{
  "model": "image VQ-VAE",
  "dataset": "crops of objects in photos (Visual Genome)",
  "train_examples": 61751,
  "image_size": 48,
  "crop_scale_min": 0.5,
  "horizontal_flip": true,
  "bottleneck": "vq",
  "downsampling_factor": 8,
  "encoder_arch": "gmlp",
  "encoder_norm": "rmsnorm",
  "encoder_mlp_ratio": 4,
  "encoder_patch_size": [8, 8],
  "encoder_conv_stem": false,
  "encoder_layers": 8,
  "encoder_width": 512,
  "loss": "l1",
  "latent_channels": 16,
  "decoder_norm": "batchnorm",
  "decoder_activation": "silu",
  "decoder_widths": [48, 48, 96, 192],
  "decoder_blocks_per_level": 1,
  "decoder_block": "sep",
  "decoder_attention": false,
  "decoder_upsampling": "pixel_shuffle",
  "codebook_size": 256,
  "residual_init": "none",
  "optimizer": "soap",
  "beta2": 0.99,
  "learning_rate": 0.0012,
  "beta1": 0.95,
  "shampoo_beta": 0.95,
  "eps": 1e-08,
  "precondition_frequency": 50,
  "max_precond_dim": 1024,
  "one_sided": false,
  "adamw_lr_other_params": 0.00078,
  "max_steps": 14500,
  "batch_size": 256,
  "epochs": 60.1,
  "lr_schedule": "cosine",
  "final_lr_fraction": 0.01,
  "warmup_steps": 720,
  "weight_decay": 0.1,
  "adamw_weight_decay_other_params": 0.05
}
Rows from block 4 of the encoder, named by matrix and row number. Rows with one number belong to one neuron. Each number is 128 + 32 x the weight over the matrix's rms, rounded and kept within 0 to 255. All counts start at 0. Numbers have three digits each.
# u: gMLP up (value half) (encoder.blocks.4.mixer.u.weight, 1024x512), inputs 0-255
# v: gMLP up (gate half) (encoder.blocks.4.mixer.v.weight, 1024x512), inputs 0-255
# out: gMLP down (encoder.blocks.4.mixer.out.weight, 512x1024, transposed), outputs 0-255
u.693:111161152138102132158128099163091103121117120171130122102178137107131115060138143132174139139168161114120127164090149172151132154124131102095108142125140152075121098112123079152104132137099091108159151099106076077134128102175129155099116131099122111119092110110151095117162090172087084122133098125138117137130173133144155129109113113140095117110196109106144145157124129134160081182112134097074183135110075144142092143139094133093117118141115105201132150211073110148132105117105160139148147085133145143154147161206078160093135154173137179112161153116167134122130127100125203120124084102146164123162154189131108109110148114093107112113182113049076192184147124141118130105098142153096143083110111079128093097108146078106124108171117123115099056124099104088148139099135065
u.694:177118160144110133116105127130097089119133147134178128104107126152113132178071168161116145164140162158049118133168107158145142166187138090165152157123108101173097138134156061102149146140065119104088089109087134114105138145179128073205162105065131132140133103189103143187153147092122111109149101130147217161047154124084150173151096042117114156142117137153149136127134204105090135100115136147119059118174138052103156150170152073129128135120138140172120205149105153120144128193175095153127088119186126026172161133206138177164109141184121128159117081171142154141125136090114148152097081122107077114127117111132111093163222119095128106103140122063166156087146135122112146166122076074034175137181142144061136059183141067100131121153135165060117146111125149091108045134138149
u.695:194071138133218085164080123154152167150115138138100164103137129134134086156162069165133142088142126081101149121109136111106079059138205129156202115129164111135135190166135147086132124167081134045098119095169182130112131102141159065170110174105176145168124138128074140079100190134139088100098105117201083155133127098085145115182097092206194100197110123119124168104088200144149141094122091127102178111101103064128140046064045103161148107098076159170107125145095123191127180126130137142107139080171132059129154177130094144158089151168117080131084178151089107061130111108180165174148128061080111174139101103173163098147118132136145106136091074173053160157191124102199116131109110153154159095118115135163034173175135200107123141157075153117208123196075160074146190147076045
u.696:184122154143150199114153080110090125148168167073138108148095109172060158130205159123120071117174117148090108182159087148158127106164082127138175132142161100105111124131137215088175164185099132108131192181067183165183148126084134127128065126146128182174087054127213099053112099130136140075118098172097145142168104179084068138160140118170102091147144132165160104140076089154186154155119190132137131143138159110168113097064151110102132168152118129078082100150081164090092193126117108126166121107131086134066137089154102208159120218151138152084106095139120141082074143085141157106198104178086183175076158128119133160102110138149164109080255113146089143138145078148148086153178071113180096103153167041138139095108104123150067071137116100172108128156139164154214148116157150
u.697:090124151158136057093195191126147101201161102165140167195199130158143134114085163177123157148020128124148145058081144113122112106151128143128116043126191092093186132135093107155095154060145132145092093133145087164081132065156083066057109078090128161087056164092091147089161088186073182112126137064216098159087135138133112141100063090170138048119117183160150147100146173051085106130172074112075127166142130105133060156128117116113047070067124197088130147125106077092107106194114135175130093160162147093127120155130150132085144079134032122190162112131168147172123176120107121114106155114087091118156162095135085166157116132162139210117064211131130113129081089137122139110177190099133127164134134198189116072055116171143178134141142159106131176147110209198064187057135151
u.698:062157160115095153070132116122124116189219134116121135122129192160104107160090142113089111127131102088072188086152166101117108104126132127123172089124122123138149132070126104129204167127144130121197084118117109125046177132106166115056186145165136195107161119119133159124096144141113097061112084128108070105109070092152135189128114136184098154119128147154160128174110146097073146129101118164159141074063119115121149112159118112165196131123153192168139165139169066080111098147186099100109094119183151106140085146177093118100162178133130154134108126167125126127128158090138110194134080155128122102060094170116142125086130097124094086137150109137129104083114181137073094042081140145139109108159172067131081119233114179134162074105126154121222118139165136111180160078109149
u.699:110120040242176187143122187157135175183078098106126121119156168118172150124170152121124160110116116149135110190124098109117128111100148053177082146098143167166118127146189069156114101179129100146127144120151174135119091079176110078179081191109122165117164140115132131119209125176172139118155163132144164114097142148158126164132075099100124112201106074093097054193157143132160138128104146151169095112157145166101179093127116119113140164098087166087159100175128089141136120098153187137177135066117038166103106111198121159149088116085122068150146132149176120075107134158075102173122106102166166136084191112079147161078123101095177127148094241113187113136097113124134098049154142117110121114149073111156108082060120090153148137109101118125191172132116097172067076125161169
u.700:121170070120135122154136125129115109135148099190109087094132143130168096141168108167140149134137110129091096137101133183149156151183125155105173130140131100148134156122115128142133128135164170120127099141131106148124144109089079126147152136168141110061153149114163157135108157122138105166141088163096113150121162117176148136095096087135112133179123110138127156127092151169150149178130118146110172096067156079116142062089124115163105129134115097140095127129088124127166078158166143163168137140157150100124088107153116094127067131122138204096157123134139185111115103134123143087102134115164132145195115076146123098149124202113175088163116164113124155136098143093109152129136184127103142148083123127118100126079101135129096113130149157155140119126075100141154114140073112
v.693:143108138092136103146090201159091147090146130175154134151189112150186127088123180142139114177160130136152120186096133117157145144149181098106093140104095134070146122139131092152068124174162108126121139085111104052169185120181147135131148095121138138131125104086171118154122146105120119141162115187108149163167207159114109125114105123169100128109146122112104118167109162169132073141104122085103094117158097082122144160155095110130133133164139123201125163154144111204111127123134137078205147115195126138152137153167168104058148134173101105116127153078148106146151157119128135127138098109174156122117137134127115102145122148075127146136153080088104183170124147207115136100109134137139169130098098110057160147120163109144135096180146117083125109115174138101163098169131104
v.694:137152155113078073076190128158145100081122085146122142182149145139138187153123102134128100105124160135129153132145172092144114153123070113143101106151095157177138127111161097116163152127132170098157130085152083150131137144176176097145118144161121132120143146141159160181105127137076117113101117136127147203103112112137100081096149113118171123149111131128081079129153138121147091107170149189061109122131119151112114110151168083114182103100120167118147161130139183162121144191127112129179107096197137111143126090110139147170119146159100069135152122120172144127110141110105108155126140129143068089094132089113142118147114125136123166127103111085175175120127180116149083120122065120067100111145101116115082121120163104101143106107138112095105139091094125111117032131079133
v.695:145099174118176139153100126118138100147130104119123130144155151214134191158179097111132096111164174142166159145105083159103095123153166147158151111139098183126093182148177158114152168173093126064146129138162129093130152163123121143192160211173125145127153099179121189148087112070133107077127064118143045131130166065124120098165088115150171139143151091116087167131111173136116110083149090156153245138157102058148114053059140182126168164083138126102123112080103125173165178128161188182087156080141147041081106104155114155160077175095149023118111204139089074060094142082203168131150134129110102176164103043118164120153115117073143124104090143200136202118109139193212177102114142155106111100119109171189119158188209177152066139112126174141149107159135148104160104122070114
v.696:199111115165146199108127074103102109146133157136102102092105160090122160095114105086075115123188155148115087113133081155099108110160090120133096112114115156081103198155170176146113136146117125112106140149093143122182107114079143146146115130122111134124111091154133133086146137131124165091046074181103140111061107140166117110131177100169119160131165148095179044118086124161140108111172181166103151106151082082156106086082146110133116114152155149087106100154100114100114117126124114131168123091123096099065164112115115152169129185163160120066139168103119110093126163115106086103176106190106095191097173147098144145110130150198224150100191142125100134106170134156219098163099096089124180138127128099139077111139133124146110120140138111210110102146133184126144123194120137
v.697:132194101168136202151159168140140119146175094128138162186181115126112115180046140177112119132059086140117175142059086125173062068127097131132124079127166098088139131116106124083141112040100180106041202149039116144170139140085184170181091139097112070151041091148117074094172150075089149140145139086191095176096171174097098121136102157123097177150137144112078038150158165177101094174114096125077132124132113138139103077206126086094171123181212066131127159149123033142033190164112177147112075070124190197107189111200122165125173100142147168110171104114126138104136159119171076063165170158083178095123094078158110210140106104135174111215196148097154127137111079123110161135127140080136140127146060149118067094080211121210158172028123074101102155157117174063145131079122168
v.698:104133149111107132155109211170137166157093166117104134121161136152170135153114104130159091137151150180132112110114115116114148107134098149160081163155144162156195092169139108118158171132168174138141166126125110106149096090112212092186108153156130216177127091127123145159159088100149179123103112147148147174165202096124120128121076157121128029127101144101127133050143145065158187119175104091186123094128175062198140177145129162146113090116061127122113099089083190082176125155091084046128102087092099164171158051187080143143209064122150159172103096101209081064149150165145134109097163050080101116133108124100224173085097071146202075155105159086143095157101173130053120158101092135067123184136091130220113093123137116134219085065112139091106117140157165119126068151095143
v.699:113142138095127132145112177118149098107150139133186177130205133132140210160074147103163155134140128116130098185149142172137152032191092040112142163105123111153139144140127097058144142170142145149089108114130117121100116086182130067146163061140134129069146078157154110157100154177111089200178125122099144139131100127127143086113069148210158137090147154168122125129127094095187111147136069133144150141135085141164086139086111105103137125057126178147159159102180188078097052154053109133144084171101133144153115101112101163055126117134092181131130165128106134113141124128168156084094107183122149176104146124099117171168091143149090191134107122193134088152085082134070142140179116108112096112114119117097159131172112165124078159173161101119145101097143109115142136161155074
v.700:103092143078106103086096115118155074119087154117148122091173142096059190134163067146181082115140102149117152128119100101089126103122179178124155130122061095112105068101153087111123105136128055121120108099112124116127140116151148131101136153098148163110185140115128099109128156064126105118184108083108108110146172086161099103093112144113121125151092112092118108173120114094170082209069112095074138153071123135134181161132089145143125129148110136080087152153120146116159146123145130146095164125151119077160160099123135140123121092135118136094138130163090128134183101165092126125100107091096151123159064162160114117097140105112129139120094175141127150140148138116145086158147135102134160177097132074191160124084142117169134130154134078109118132174117120081132106111126118
out.693:159036130177201147124146113155160173200082147122112151161109155130035178101142108133106127124106152118127150088182116126092123123139072133150139083101123081149152100163134177126173109165139096163113148122121174158108075158098169163168099181117098115119083086155165072147109173057077154125156115138143174107120101102120145149173156141065190148074153090124069090131136096128106096112092140149150066132119167087131153136152158102134125146130132100083144111178162138087170147189111122187129097153085111100170073148100152143181127099139174089102141103109099151114079136081128129160115138149164155170119137158161147165143073117108151183070100105167178111078183135129184093090138103105142116158168131130194141130127150168143036148091193123108149117106095183138078085146140143
out.694:112076133142108172125108078191131106145093113118057125095081154106146102056169148113085127091088055073204139154081118139113085083093197115075099104121172092108125102163103227196160097128103059123087075137160119080114131124065097133089094099140141204099091144097136146087120185176148142120123167116151084114139153156150134121154169153178106089082151143077098101148156150143146119170139133067098202149100124190134152079046101173158147128169143141123133095114127116163092167060104109106170149158079164235083097149087132109106230083088088144110120134112026111188181130068148102110200141122133170101199179159098123113161080198104126107159109129155083102145156187154121170094140167171235076148108110149104070179076157121172124176127142049185108161132135144196187163090100092
out.695:102081149114171076171109110103086191163132122134074122141132163139182175167041135175124163129148146154128124141176101149091142185123130071133146111148152164141117089128096107126069176076125142124108096117077143094147167064143100142110153078175120104145103106113154128133190064084090065067109182116104084147115148140129081155169161114094157122143095021149177087191129120124094173142112154115191092165107127149083128147119138122157127117171094118198077102142141118184069064171107149155124029105042079137217021152112139082138189017158171176171138117150151095115148138081105112114132204111121109117147081170042048090105172074058120216073185153061108153106126138176107142116132179157097098113169142160118161100149140071163083103134154133107188119115159091114102143042156174
out.696:131143140136114097138110178154169103135107165096150142184079125098168156185172027176197099113105104115117119120043135097148176113156226080152068141136093075124114137132131037135155124133122190123108101132186147134143094121161138103125123148106157111105128135117142110088116135139136128055194154127162087157108097147117105171118191149137168110199122118124073188107173140103165166137124120151108124144100115095163144164142145146144144154202057094071120236094124179126124170144166136088111091103205207134096116122132085075161166093118134142070167158102136097152106163179153108100100086040126131099139098130166176128123109183136114183134143094116142064065162143154157124124067099127118131093134095117081135086128112131124177087156189126121168152142089122137129153157123130
out.697:126132115157108124077109109119113153072121129125126117106114117136115140123137125086174146103128160125088117127116099121075128151114144148109112105117160133187102136084113122142169106122170064148134078145138133037137097145154148086127158128166108045167145062140117133114148152115159086140163136125117113153176124124110134114144151162091099151116075117121142201139137171130147072146133142120103123154170105108125092148094144175122134115140148121128150131128102151136115160122161119070137106183107079097109157102171133126158154115067110152110104127164170174108107107138091161099167129112125139195111173181108218096102183135096137166157172086192119107142111142112151120118139114123133115110161203159108211199175144132125129110101140147144113102093131078154198142171166128
out.698:139119090101174130093155141117107124112175144146143105178139108030151145165176143114103141155131126096155131149155141131150127071119066127159105112162079082100101168154156162161020087160159050142056071138135129143162120164143092156109093154133138109073075142121172131115164126170177193142069123139124150114154144137135119113145072148106141170102142147088138117172151127179118058139147122117137078158104109100116079116128157168109116108140156105133117108100102133100145119113092159110172153120126077101138199174155118138141067106120141121149118120099200140102111101123181103125074148189131179186148125149132168097122060186112131128123161127118060093149124112123134158167138139095150082121158139141064155165073116082113139165064106083162102104132153072122116096127177122
out.699:221127138086080059115145158184108118117095102155171160106111169079109082153181085143110123134107120099129116061110143135154142073098142152098112120064147101123092151112097183131067094119121162167128129161096066120127103115129148075094209114172129113117149127096157103160111163120098074183134126066124102132145150157142140135102134141124151125117115159127120091086174132131083164095124073133093153088111146146181091130164138150128116149100176035122105150123120117068194038111123123067140084147133128128160090120136092040091140122136064139181157108132124131148184126143200136128194108118138159094173147148142117064139117087109148117097186119164092079130148132157103162167074134106078129163106191152131160117112146142133142139106125125128106140093107081112106131105171086
out.700:140082177117082136135078184138125107159122127123117154192133145166109147112133148118092096106109141151170149126137122124140155099143137128146116122095097122106108143101150080141133158143147134096140161160105148117171089160137104149098157083123092188125150125132131073132101100132154132109156122088155114108086118110141142127132153114111119151089121137127128106116165074105106110095090127115120113175132096168111143128211111177105137136090120154128151106113109148110117171106143119138095172122108106126135162133106153174111094087150132102163105104143091046165145094107140112114149167154122123143093082120088132142129135077149083127071180112103158072130155095090149091146156113152090149126135114128166100146128146109145150135122122120067103153145153177133122124117132108