config.toml
model = "image VQ-VAE"
dataset = "crops of objects in photos (Visual Genome)"
train_examples = 61751
bottleneck = "vq"
encoder_conv_stem = false
encoder_width = 512
decoder_upsampling = "pixel_shuffle"
one_sided = false
weight_decay = 0.1
adamw_weight_decay_other_params = 0.05
Rows from block 4 of the encoder of a small image VQ-VAE, named by matrix and row number. Rows with one number belong to one neuron. Each number is 500 + 40 x the weight over its row's rms, rounded and kept within 0 to 999. All counts start at 0. Numbers have three digits each.
Before each neuron's rows are labels from the 100 images, of 14848, where the neuron reaches its largest size: "colour at peak" is the nearest of a few named colours to the mean colour under the peak. Only what is clearly more common there than usual is listed. The data: crops of objects in photos (Visual Genome). In brackets: how many of the 100, against the usual share in percent.
# u: gMLP up (value half) (encoder.blocks.4.mixer.u.weight, 1024x512), inputs 0-255
# v: gMLP up (gate half) (encoder.blocks.4.mixer.v.weight, 1024x512), inputs 0-255
# out: gMLP down (encoder.blocks.4.mixer.out.weight, 512x1024, transposed), outputs 0-255

colour at peak: grey (65 vs 35.5)
u.324:526492498482502470469454465493451516511495382426519504502467480497526539457454566494544498564466473456519452487534487488449544487572529544516513581463501515476490508449486455487482523500537496510487489499523467446538513434511509489530498502427514474491451475493479555494480497505478480518475443483463556564493476440508508452507534521395533506496583534443508470540536528560505532479491489548493492505498599544482564430503475481486570468540476573498477509498524535477487443439516486467545557476450520512476524501526542485489455508544456527499590505473577473559526415490514552487449411526489453515477395470474534532522489510465501501507548394517486476483453415501453470509489511486519433537487490501380503518496475460460487513519489437483472505499528485499575418439553475
v.324:485472484446536491504492475572541376485522599486495549500501493500483535492495551433552464537525506462462525470532493498419550497581525519503472537546524547486474495537527568529523545476515424513460511562535500556491548491526531485506497510410471483522530442498601548489572512482557577458470488482471527460556556456460520529450483453538483535471439430513471501439492557479541495445455557442582437473500524530507540473426521538520473506466499539369453514467539460495560529494452596546430478496468503517550486507560569467508523510422520553481456496492575597523485501505508537489554453528458542537459497503557538556489475458546495501515480496560504536490457515513470586515461481471534478545548534432513523499459541476512465549548460483417498549514562495510496527562547456
out.324:459521494480524543553508518484549520477448576583468495495510524520500456506434413498474538493495588612482504544464551509469490563411500460488464453498504538533478527487508521466567535464455544519533532465455459510489537497492458515448517449452487519481477533489540415569513460478520503501555545459475496478505511486449512483528488484489489474573490479508542450486513597474486513481508407465456525460577477554471481501513458532413528465492493495481480511485467485423509509482452575460451442522561491424545496497511458526470534469545466459496462512501464500514492541471453505507503566536516533411476509530486459501489506605406470476465498537547513605519519501484557563471485544486484470431506492564498550493494472520476487526514485542535530465497490475551462522475427469

colour at peak: grey (60 vs 35.5)
u.351:433540501555447517520440460521475460484495544497592454458487515488539484510445559514544587554545533521485500489535512467505480503535501460500539537426515460511519467484542538583523499510444583541482525491589448475486573455522421477412499474483507524543517525473500538464505536500491524502511485504513474512499478452500553496512528510505514511442414470528516461452453507412501448430461497478501511525503540566529512474431474507533465527422485494514468506481447467473543473562485464466465502600429510435482506481525515568532461453421451518514552472511484456446474505475483498511391556567453576511546465479450447532444515526549465483510496497498475527533523485443489443428461537470437535529443540448539534518481469447483474481528572425500513478529475516466498522523421554
v.351:524434504473464455520483585542517494535416520523488465486524493512528547495513468488484427530504465531507483498494506463543485544452502540562452541558537490560466539491450545484499601517456459537534482452405457524510564462499481538505462545535550498488493471445499481517529441499514549449461506489536508520575501532509470544463533470513487487517560490452568459496495443482520606491511557468481467462501518483513529544546480512419511457548510445490467517421453502561480526501528478529512461465552490549516442482496440494596551521528471544450454514513502455439538540512447480504469490512589448404517488478553494500514496490529438510553539472488503524501527479509477521558528500501446508564499431514431496460466452504508593481468500566481528574468531506538506457434508520
out.351:567530532444480499438551479495502519514512479514410511528489515553496532412517551518475442435453491523512518540500542508460427499444501551534523487468539520507422513517430438384486470468529481544516478508490469490536442540483503546544438538527519527502475504530435532473470487535551490510516440493517479456476508491538529492493509517449514465446593499504442581562527500584452488505554471461531497516485554478459496567502515478475499429520529462494539485568551534490500515495418486512504437486541474559490535500462438475471583476476573466453472551518504508563525488509536553511631478492468498535533556522526505470528529507477500557467525392543548523452476514467547511525546529554539486510480526572425501592536502567571508557477413524587498520496498529492485495485550415

colour at peak: grey (64 vs 35.5); pink (31 vs 9)
u.470:472497524518473438532560508476465471519498484538527529498539496502512485514511499524536473558461448513442482476409600529485528537496474493464519522533478498533472564506537491536454545436499524506527500495483550451423495504469518488528519498489475505482501406438497437496524549530462512489573494543505589468516514559531499504442533545481482482468441527517531504452504523447532493483483526518535441440479523538541485535482547487446477536481482604420483478529573504532504519489521510458511506510591483529462500562551519517446509496427559543442551563551444543484429492432434481539482514416536472471405479453470425510513499530528464468433479488484548474480528507489454545475515536484534516453492500499463509505447522531526490538547526550463453477494527445526442514463445589
v.470:496494542501437564535475533554460537514593463509581496495534539496490445540516487516506522513477510573521514444406507528501526528456508509504524466531526533522514485397510522507415505509504466534489536511510554500554382499519542551472595470459539424466537524481514476528496526558477471494556492510493517505477455551543496495447507479490501464542456552497513570468547464450499463503501545510526454488445571460506469548489467562469456480505511502444475526573509505483562599451491501527464445460543481496488556425458460497549490494470486436417522461540421479463487504457441486522489470452483480475478536438494428473541461579499468456514429538479543408536454530511559535529521500553372506475522528529457521519513489448537470458379535573501464498542453483498470519416459470
out.470:440460493517495514441462500492524468511513473473558462456508523537484455499493484489504461467534523518523581437472456543511512474556503482483490489509506437419542409479506512475528498526550465461475556533467422505538479592592525514535505488471492539528503606552528530505544534474472461502450538520470427496499424481446462490526495458477521534501559464534501529502472489479507472481499471532467499538516517452493489468582483487479497465486485404542448463473442532562565507551547497501526458512424541404530499470545548447565432525530463417525544430537459502475556479583481491443440474543505530531511440539582563463525446455466469515586514523502490500581434451461579495518484504485391442465502525433485442493541515465511518499479561471478564553544487490490561459510555494

colour at peak: grey (89 vs 35.5)
u.493:498487545479411494449547530546434511448551529483521522541522441540480494435553473494496471509546560545453526529510460503516495480493489520401455501472548565508520509499504537494431475449407532547544534495537508483519450445462477470523555496482472496556435487525496521493520507488534530489535533555469508455509449495501465479429479510433474409406481524498521504508474545479485570580476509446557459484558449460432488504540548423531487495561511445466565518481515491486497532530456535523527455444484544472470445532527488498536503469479524462470509557488529474561483502529444479448504517572491459511470649475518527490510505494477453500478437525484434543458435414530528553461455489539492510496486424515447467486527496533505438509489469501532558567513451456526548578461456432
v.493:466546486584526474472523461443460470534517531579506470532490553479562471500525482514547491472498506500470586541498484458531489516554496491456500553536497473452416475471459455523450481490460502453530608492494506434537451480489515524552484468495494543480453453528478590434557544502563487466526504434533482437497460550508544476420540500476488408530490448540567500467525550492458494553471492467541470526551453507488523510533537518498447480548482526552566501492535413508574483595530453523514494547440594522547508504483496496515546481532549447546493539481455457492414502503433473502494439517537490494438532439448496520523537518489486549485470497496478446437478518471557497563469474502470507511507528444486535405487462521457477496454495569543496596470500466467519568460478520
out.493:493515495541557528470467520534593549514478490483486521461470487476542552452479494534483506499505512418518494523534493481501534465503597411559447568499448450499527535496523548527580557510570552516531527489512482527549510540513528544529426546411498462451496446453493546515502528503510497561491505441506470518530444447493512527487548501495505560457493463558462526534545517599540565496492448510440564491451558463520486508471461500471466554491479492487459528467488479497483495454546586432504499520504462476526540440573480476503536477536434499496484442520534447482569468478601576530537488469484516485516489538514474440442480544526503460552460503608500490576442517510471505550525517421543514459558440489500484445526496492549536459481480419522462407500574478531504404553562478

colour at peak: grey (81 vs 35.5)
u.614:464465561502551467472504551533537437620477511507442506488543482538479465486471448562480508559496448575534460514482442524451505525441477480558483522489484485479486496487574503479498501506522579491537476471536489437453539567479531411520467507506481467518462436527489466507451430554484441493436507443391551509465445555440566476542582493482521460547442487497443539493483514536535514483564429565476501510517546498459512503470500470399509424514485499517466539542472533538519507449500472490526473498556541495467559537478475407519496520518418467483508514523473525508543466520521448505437456510488492554531492443501422519453489528531471522515446425522591474496522482520522577482547394548487511534534376479471497502535493480528601452494497493503549527435495520581516486533493501
v.614:476511473543551437489503434547486549473442519494548545480479497584527568481422496460456494474542455506490449602462476535538506504471483486503566497538491577503550470498576472562492433518480529570430502471498466505495520463513517469546515472499538461465547494450494484513478423509528534508546507453503528486469471512527535528479551486426516627476514445520456467520448530505544524384574503489484475532521522522488466402443491535471510488501443535511563483473509500548399492445457488491466452446502492526566449522605530531475539522470463545480525480500517459515545497525463522499435482504473475540474529498515498517429428535506487465500504433467484461506518500535506522468561461519545517464498509528482519524458431468563468534494495534490495431499523539464446483485529518
out.614:474538493507491442471478524428475504486446418472505528476459543473523531550542472433519523502473505451569516485444500504486512453516556568455493483548524593533502460473457463519470505440506548445557502538450423431411526523487507548518460478521435476516569583520522597547541478422572430467520519492555483506504531459493546517482478495541606552517541530495470471480455483432533530460497536503465512499444518448530508514514461473459521578500502539538520505408492496409627483503541512478489547465451482544536523465466532547489503493449480497517485466519491503511553544485537554467495517585448433441423507453484523517571486476547537427447547484506538558546523457398548488528460565480477513527443601485544486496463456467432508521515516570494450513419493494505508450541509521

colour at peak: grey (90 vs 35.5)
u.471:504405516533500544542464455504447593484372480556421429474468568440448486541410452472492457520474527440518592510540476480556534572557502561508545479531577469465541462557504564507521485549527545508528532536498510472562498519496471455498559437486513455440461457534506501498463514577482516477525486456506401460508499484527491577493541530487517482569472490563528502484507525567557507497507403520468483576466514477576539514535470551433516487495495441527538510495495465500555493496479430535524443517457454583482511532535490510524494471541457548521497500499506440443457411526485573461489480535508531477445604502500529467438557574424529491530496527508472451532446532456487536503481508448499479488560471579459484386554471509437500470500517485553446502435512537460466532483485468
v.471:511440498519532543497456470381513465484436475483471465457494505491467512513497415531534499481456502479530540491526485475516475502589573553490541455476500507484472538523517523534507526444510468465496545552448507462530487516433546414476518426517510536518524423568485499527480486562503553499542480465503417524425502481541502514477561499433527538575495540513445501522522511560480495500516411510487471470397497497507534471515488483497444457533483438486511509499444468509526497540529467548518377514456448536550512444437471558566541477548485520511522520444435488477518487572513486439490535490559555538456614475465537445477551605475490547491506546516493466513477573447497484522544558468523510504482492523576521452496598443471554513535456499514512489482488491498434558473493523
out.471:489559527446485479440501443411490515449544532477528596505518502547431511470551560521513458489525474540555478446512466506477499460468526508484435425491540502483501469493447456454500517558461469497499496482509519530516481479526509571445477539525560575621544515544470547503523463477518553486509496531515552486549431499466509469520535519540537517486586499436461531547504466485558473569481494524509539459508528531453501465450448493558514443479542573510527483421591501431463488463463539516494563487487489498499506440487457475455490508506514491502505494524453505541491516528516536488484527484475554488527472530515525573505425457511571526479466538467509478467528433493552517474443451499462475451532525423547445496442531458456469592475600476473517451636497493547488493396547519

colour at peak: grey (69 vs 35.5)
u.41:477535490516531611442466521487467528507560389523515494554508492495465522528574544587518430502458465521528513501484536445547499485519500501417514534480479460450502527479471539500480542543478488518560518485507471506448516529486459531549485501494530457441453441487469500444510495496504565552564516525517524441498482487456496443526606527559533448460525488610466497452418510486473544471479554476522540492475565551503439480538477519457520558484421527451491480456559530461481538461473513535434470435523466396432412514499510513487460520463624497474534489486539572555499513507575608482510482403469477476467430397502469521473537486515533456506467480458516548494437526399475511435508503517524492501573562474503497509500507507556490525519533560539498439464530518543510475423505489
v.41:518480475534522458560495552498528520516494443561576515467436471534555542470515531518511482566477566542497473443526479387501490461605567473457518457527512512483492507539487547469503558495489484479484552526469520519444532458520485612549505444543455469546521554494432509451498465496522541500512476556490457477545496425432487535488478550451502486452517438640427474514518501477471422475502538449446542534501491472554467502532567407536566503490438520506519506451517521525524457463488489503494430454490493463470397475448547534477502517440521538546570428598484487549576492531525560479523478486499496514476441485531494550491586467512611496490474477493490500433492478450507450447460488541504513532519527529460491520524417498493453531533555532533542489479501512621503462490479450
out.41:462428475546490480470563478536532461505519543516538493458491570508482501438408480417441540489537550548484515437522506508472467549517546531497492494498545533533501485470497487530565460510503561525443470472556567448531489473476476527484533489545431522507523560531479559455472543451481510477479493529478478521566442517580459526494443447510447573537448511467569534516471442538475491488511446485458503442506476440534525485518500458509468500528577474513556510495386411423551496553536489496524521520536538542503519489469508510528535536505455525493477433498479513489506513520401534468487616598482532580468530573550479500531471555459485501502535538582557491534546446530511459558474475458466459433434421553509512579518484484457431488507529578495565588412500491464459548509480412

colour at peak: brown (72 vs 34.5)
u.225:467528530482485529484467489470568479497551542545529488573478475536495464502502494563482456497497436460491541524489479399508475477520491526465491497487536563523550492542507470473502548467483466490479475548556530452540402546494507546494494567482471509572577482540474472484470541536521501478498539517486487505493504528480483473544563481516542523456423563573488511477557468512477477464512535502422543509444437529501490600503553426595478524476483449520528387494590473515454514431472466481469567506454554493520473426502511527489553539527560507515428500526559554448512562506502467483517509474548515514443515478513489487497592438468546485460379485535537481464477564481460467463560556449448519536529493547509522438476489532487538520544546480517475509467593383502489491446485520
v.225:470525532413462646549490500459515467461483513544502423465526523503564503457497562449582509475543541499399487498469525473472567524515533504484472523492534472489535515473500476495490503468503512444546477465506546493440504538440489562552497444484463492449486518484472456535577486477509489516491497490581498474464535456535453513483571527514478528458514499444580449520495450503496492484517515560514460543475490528586478493490556554479504528579547477573464543442485493512500503533467460472492484428492586531569548498516460457516507436576482480462444481522485465578547447500483432426491476462460498557535513517495520492609498509598475515488525550472573472471576454519566539472451501531561576462524523480529557467525535436568510423487526565525505505511479452486413449496486574
out.225:467514524510524474521549584458485445476506497433504498488433539534582485442530522496469518510517518496493521501485544521571485436531476461563497481485440502429493543577503556536519465511470497522444488498494472507448569488533586478495504460462532528503405502485501451502537529524478449542505437449505554476476519557598513520506544569475506460520490570452521486492422466530481512486560514516508551473520469625513523506496432494524524564493535495508435532513515583501554446570489533436500449450513436543546483531465484462465425496550397494475470523502459492478507527447501469538480474452503463517583480484498528521578443486511503493518548515530464503523484535512503505515461508518446492528504468477571444571520430523517472544521464555499520503569525551558466524469480427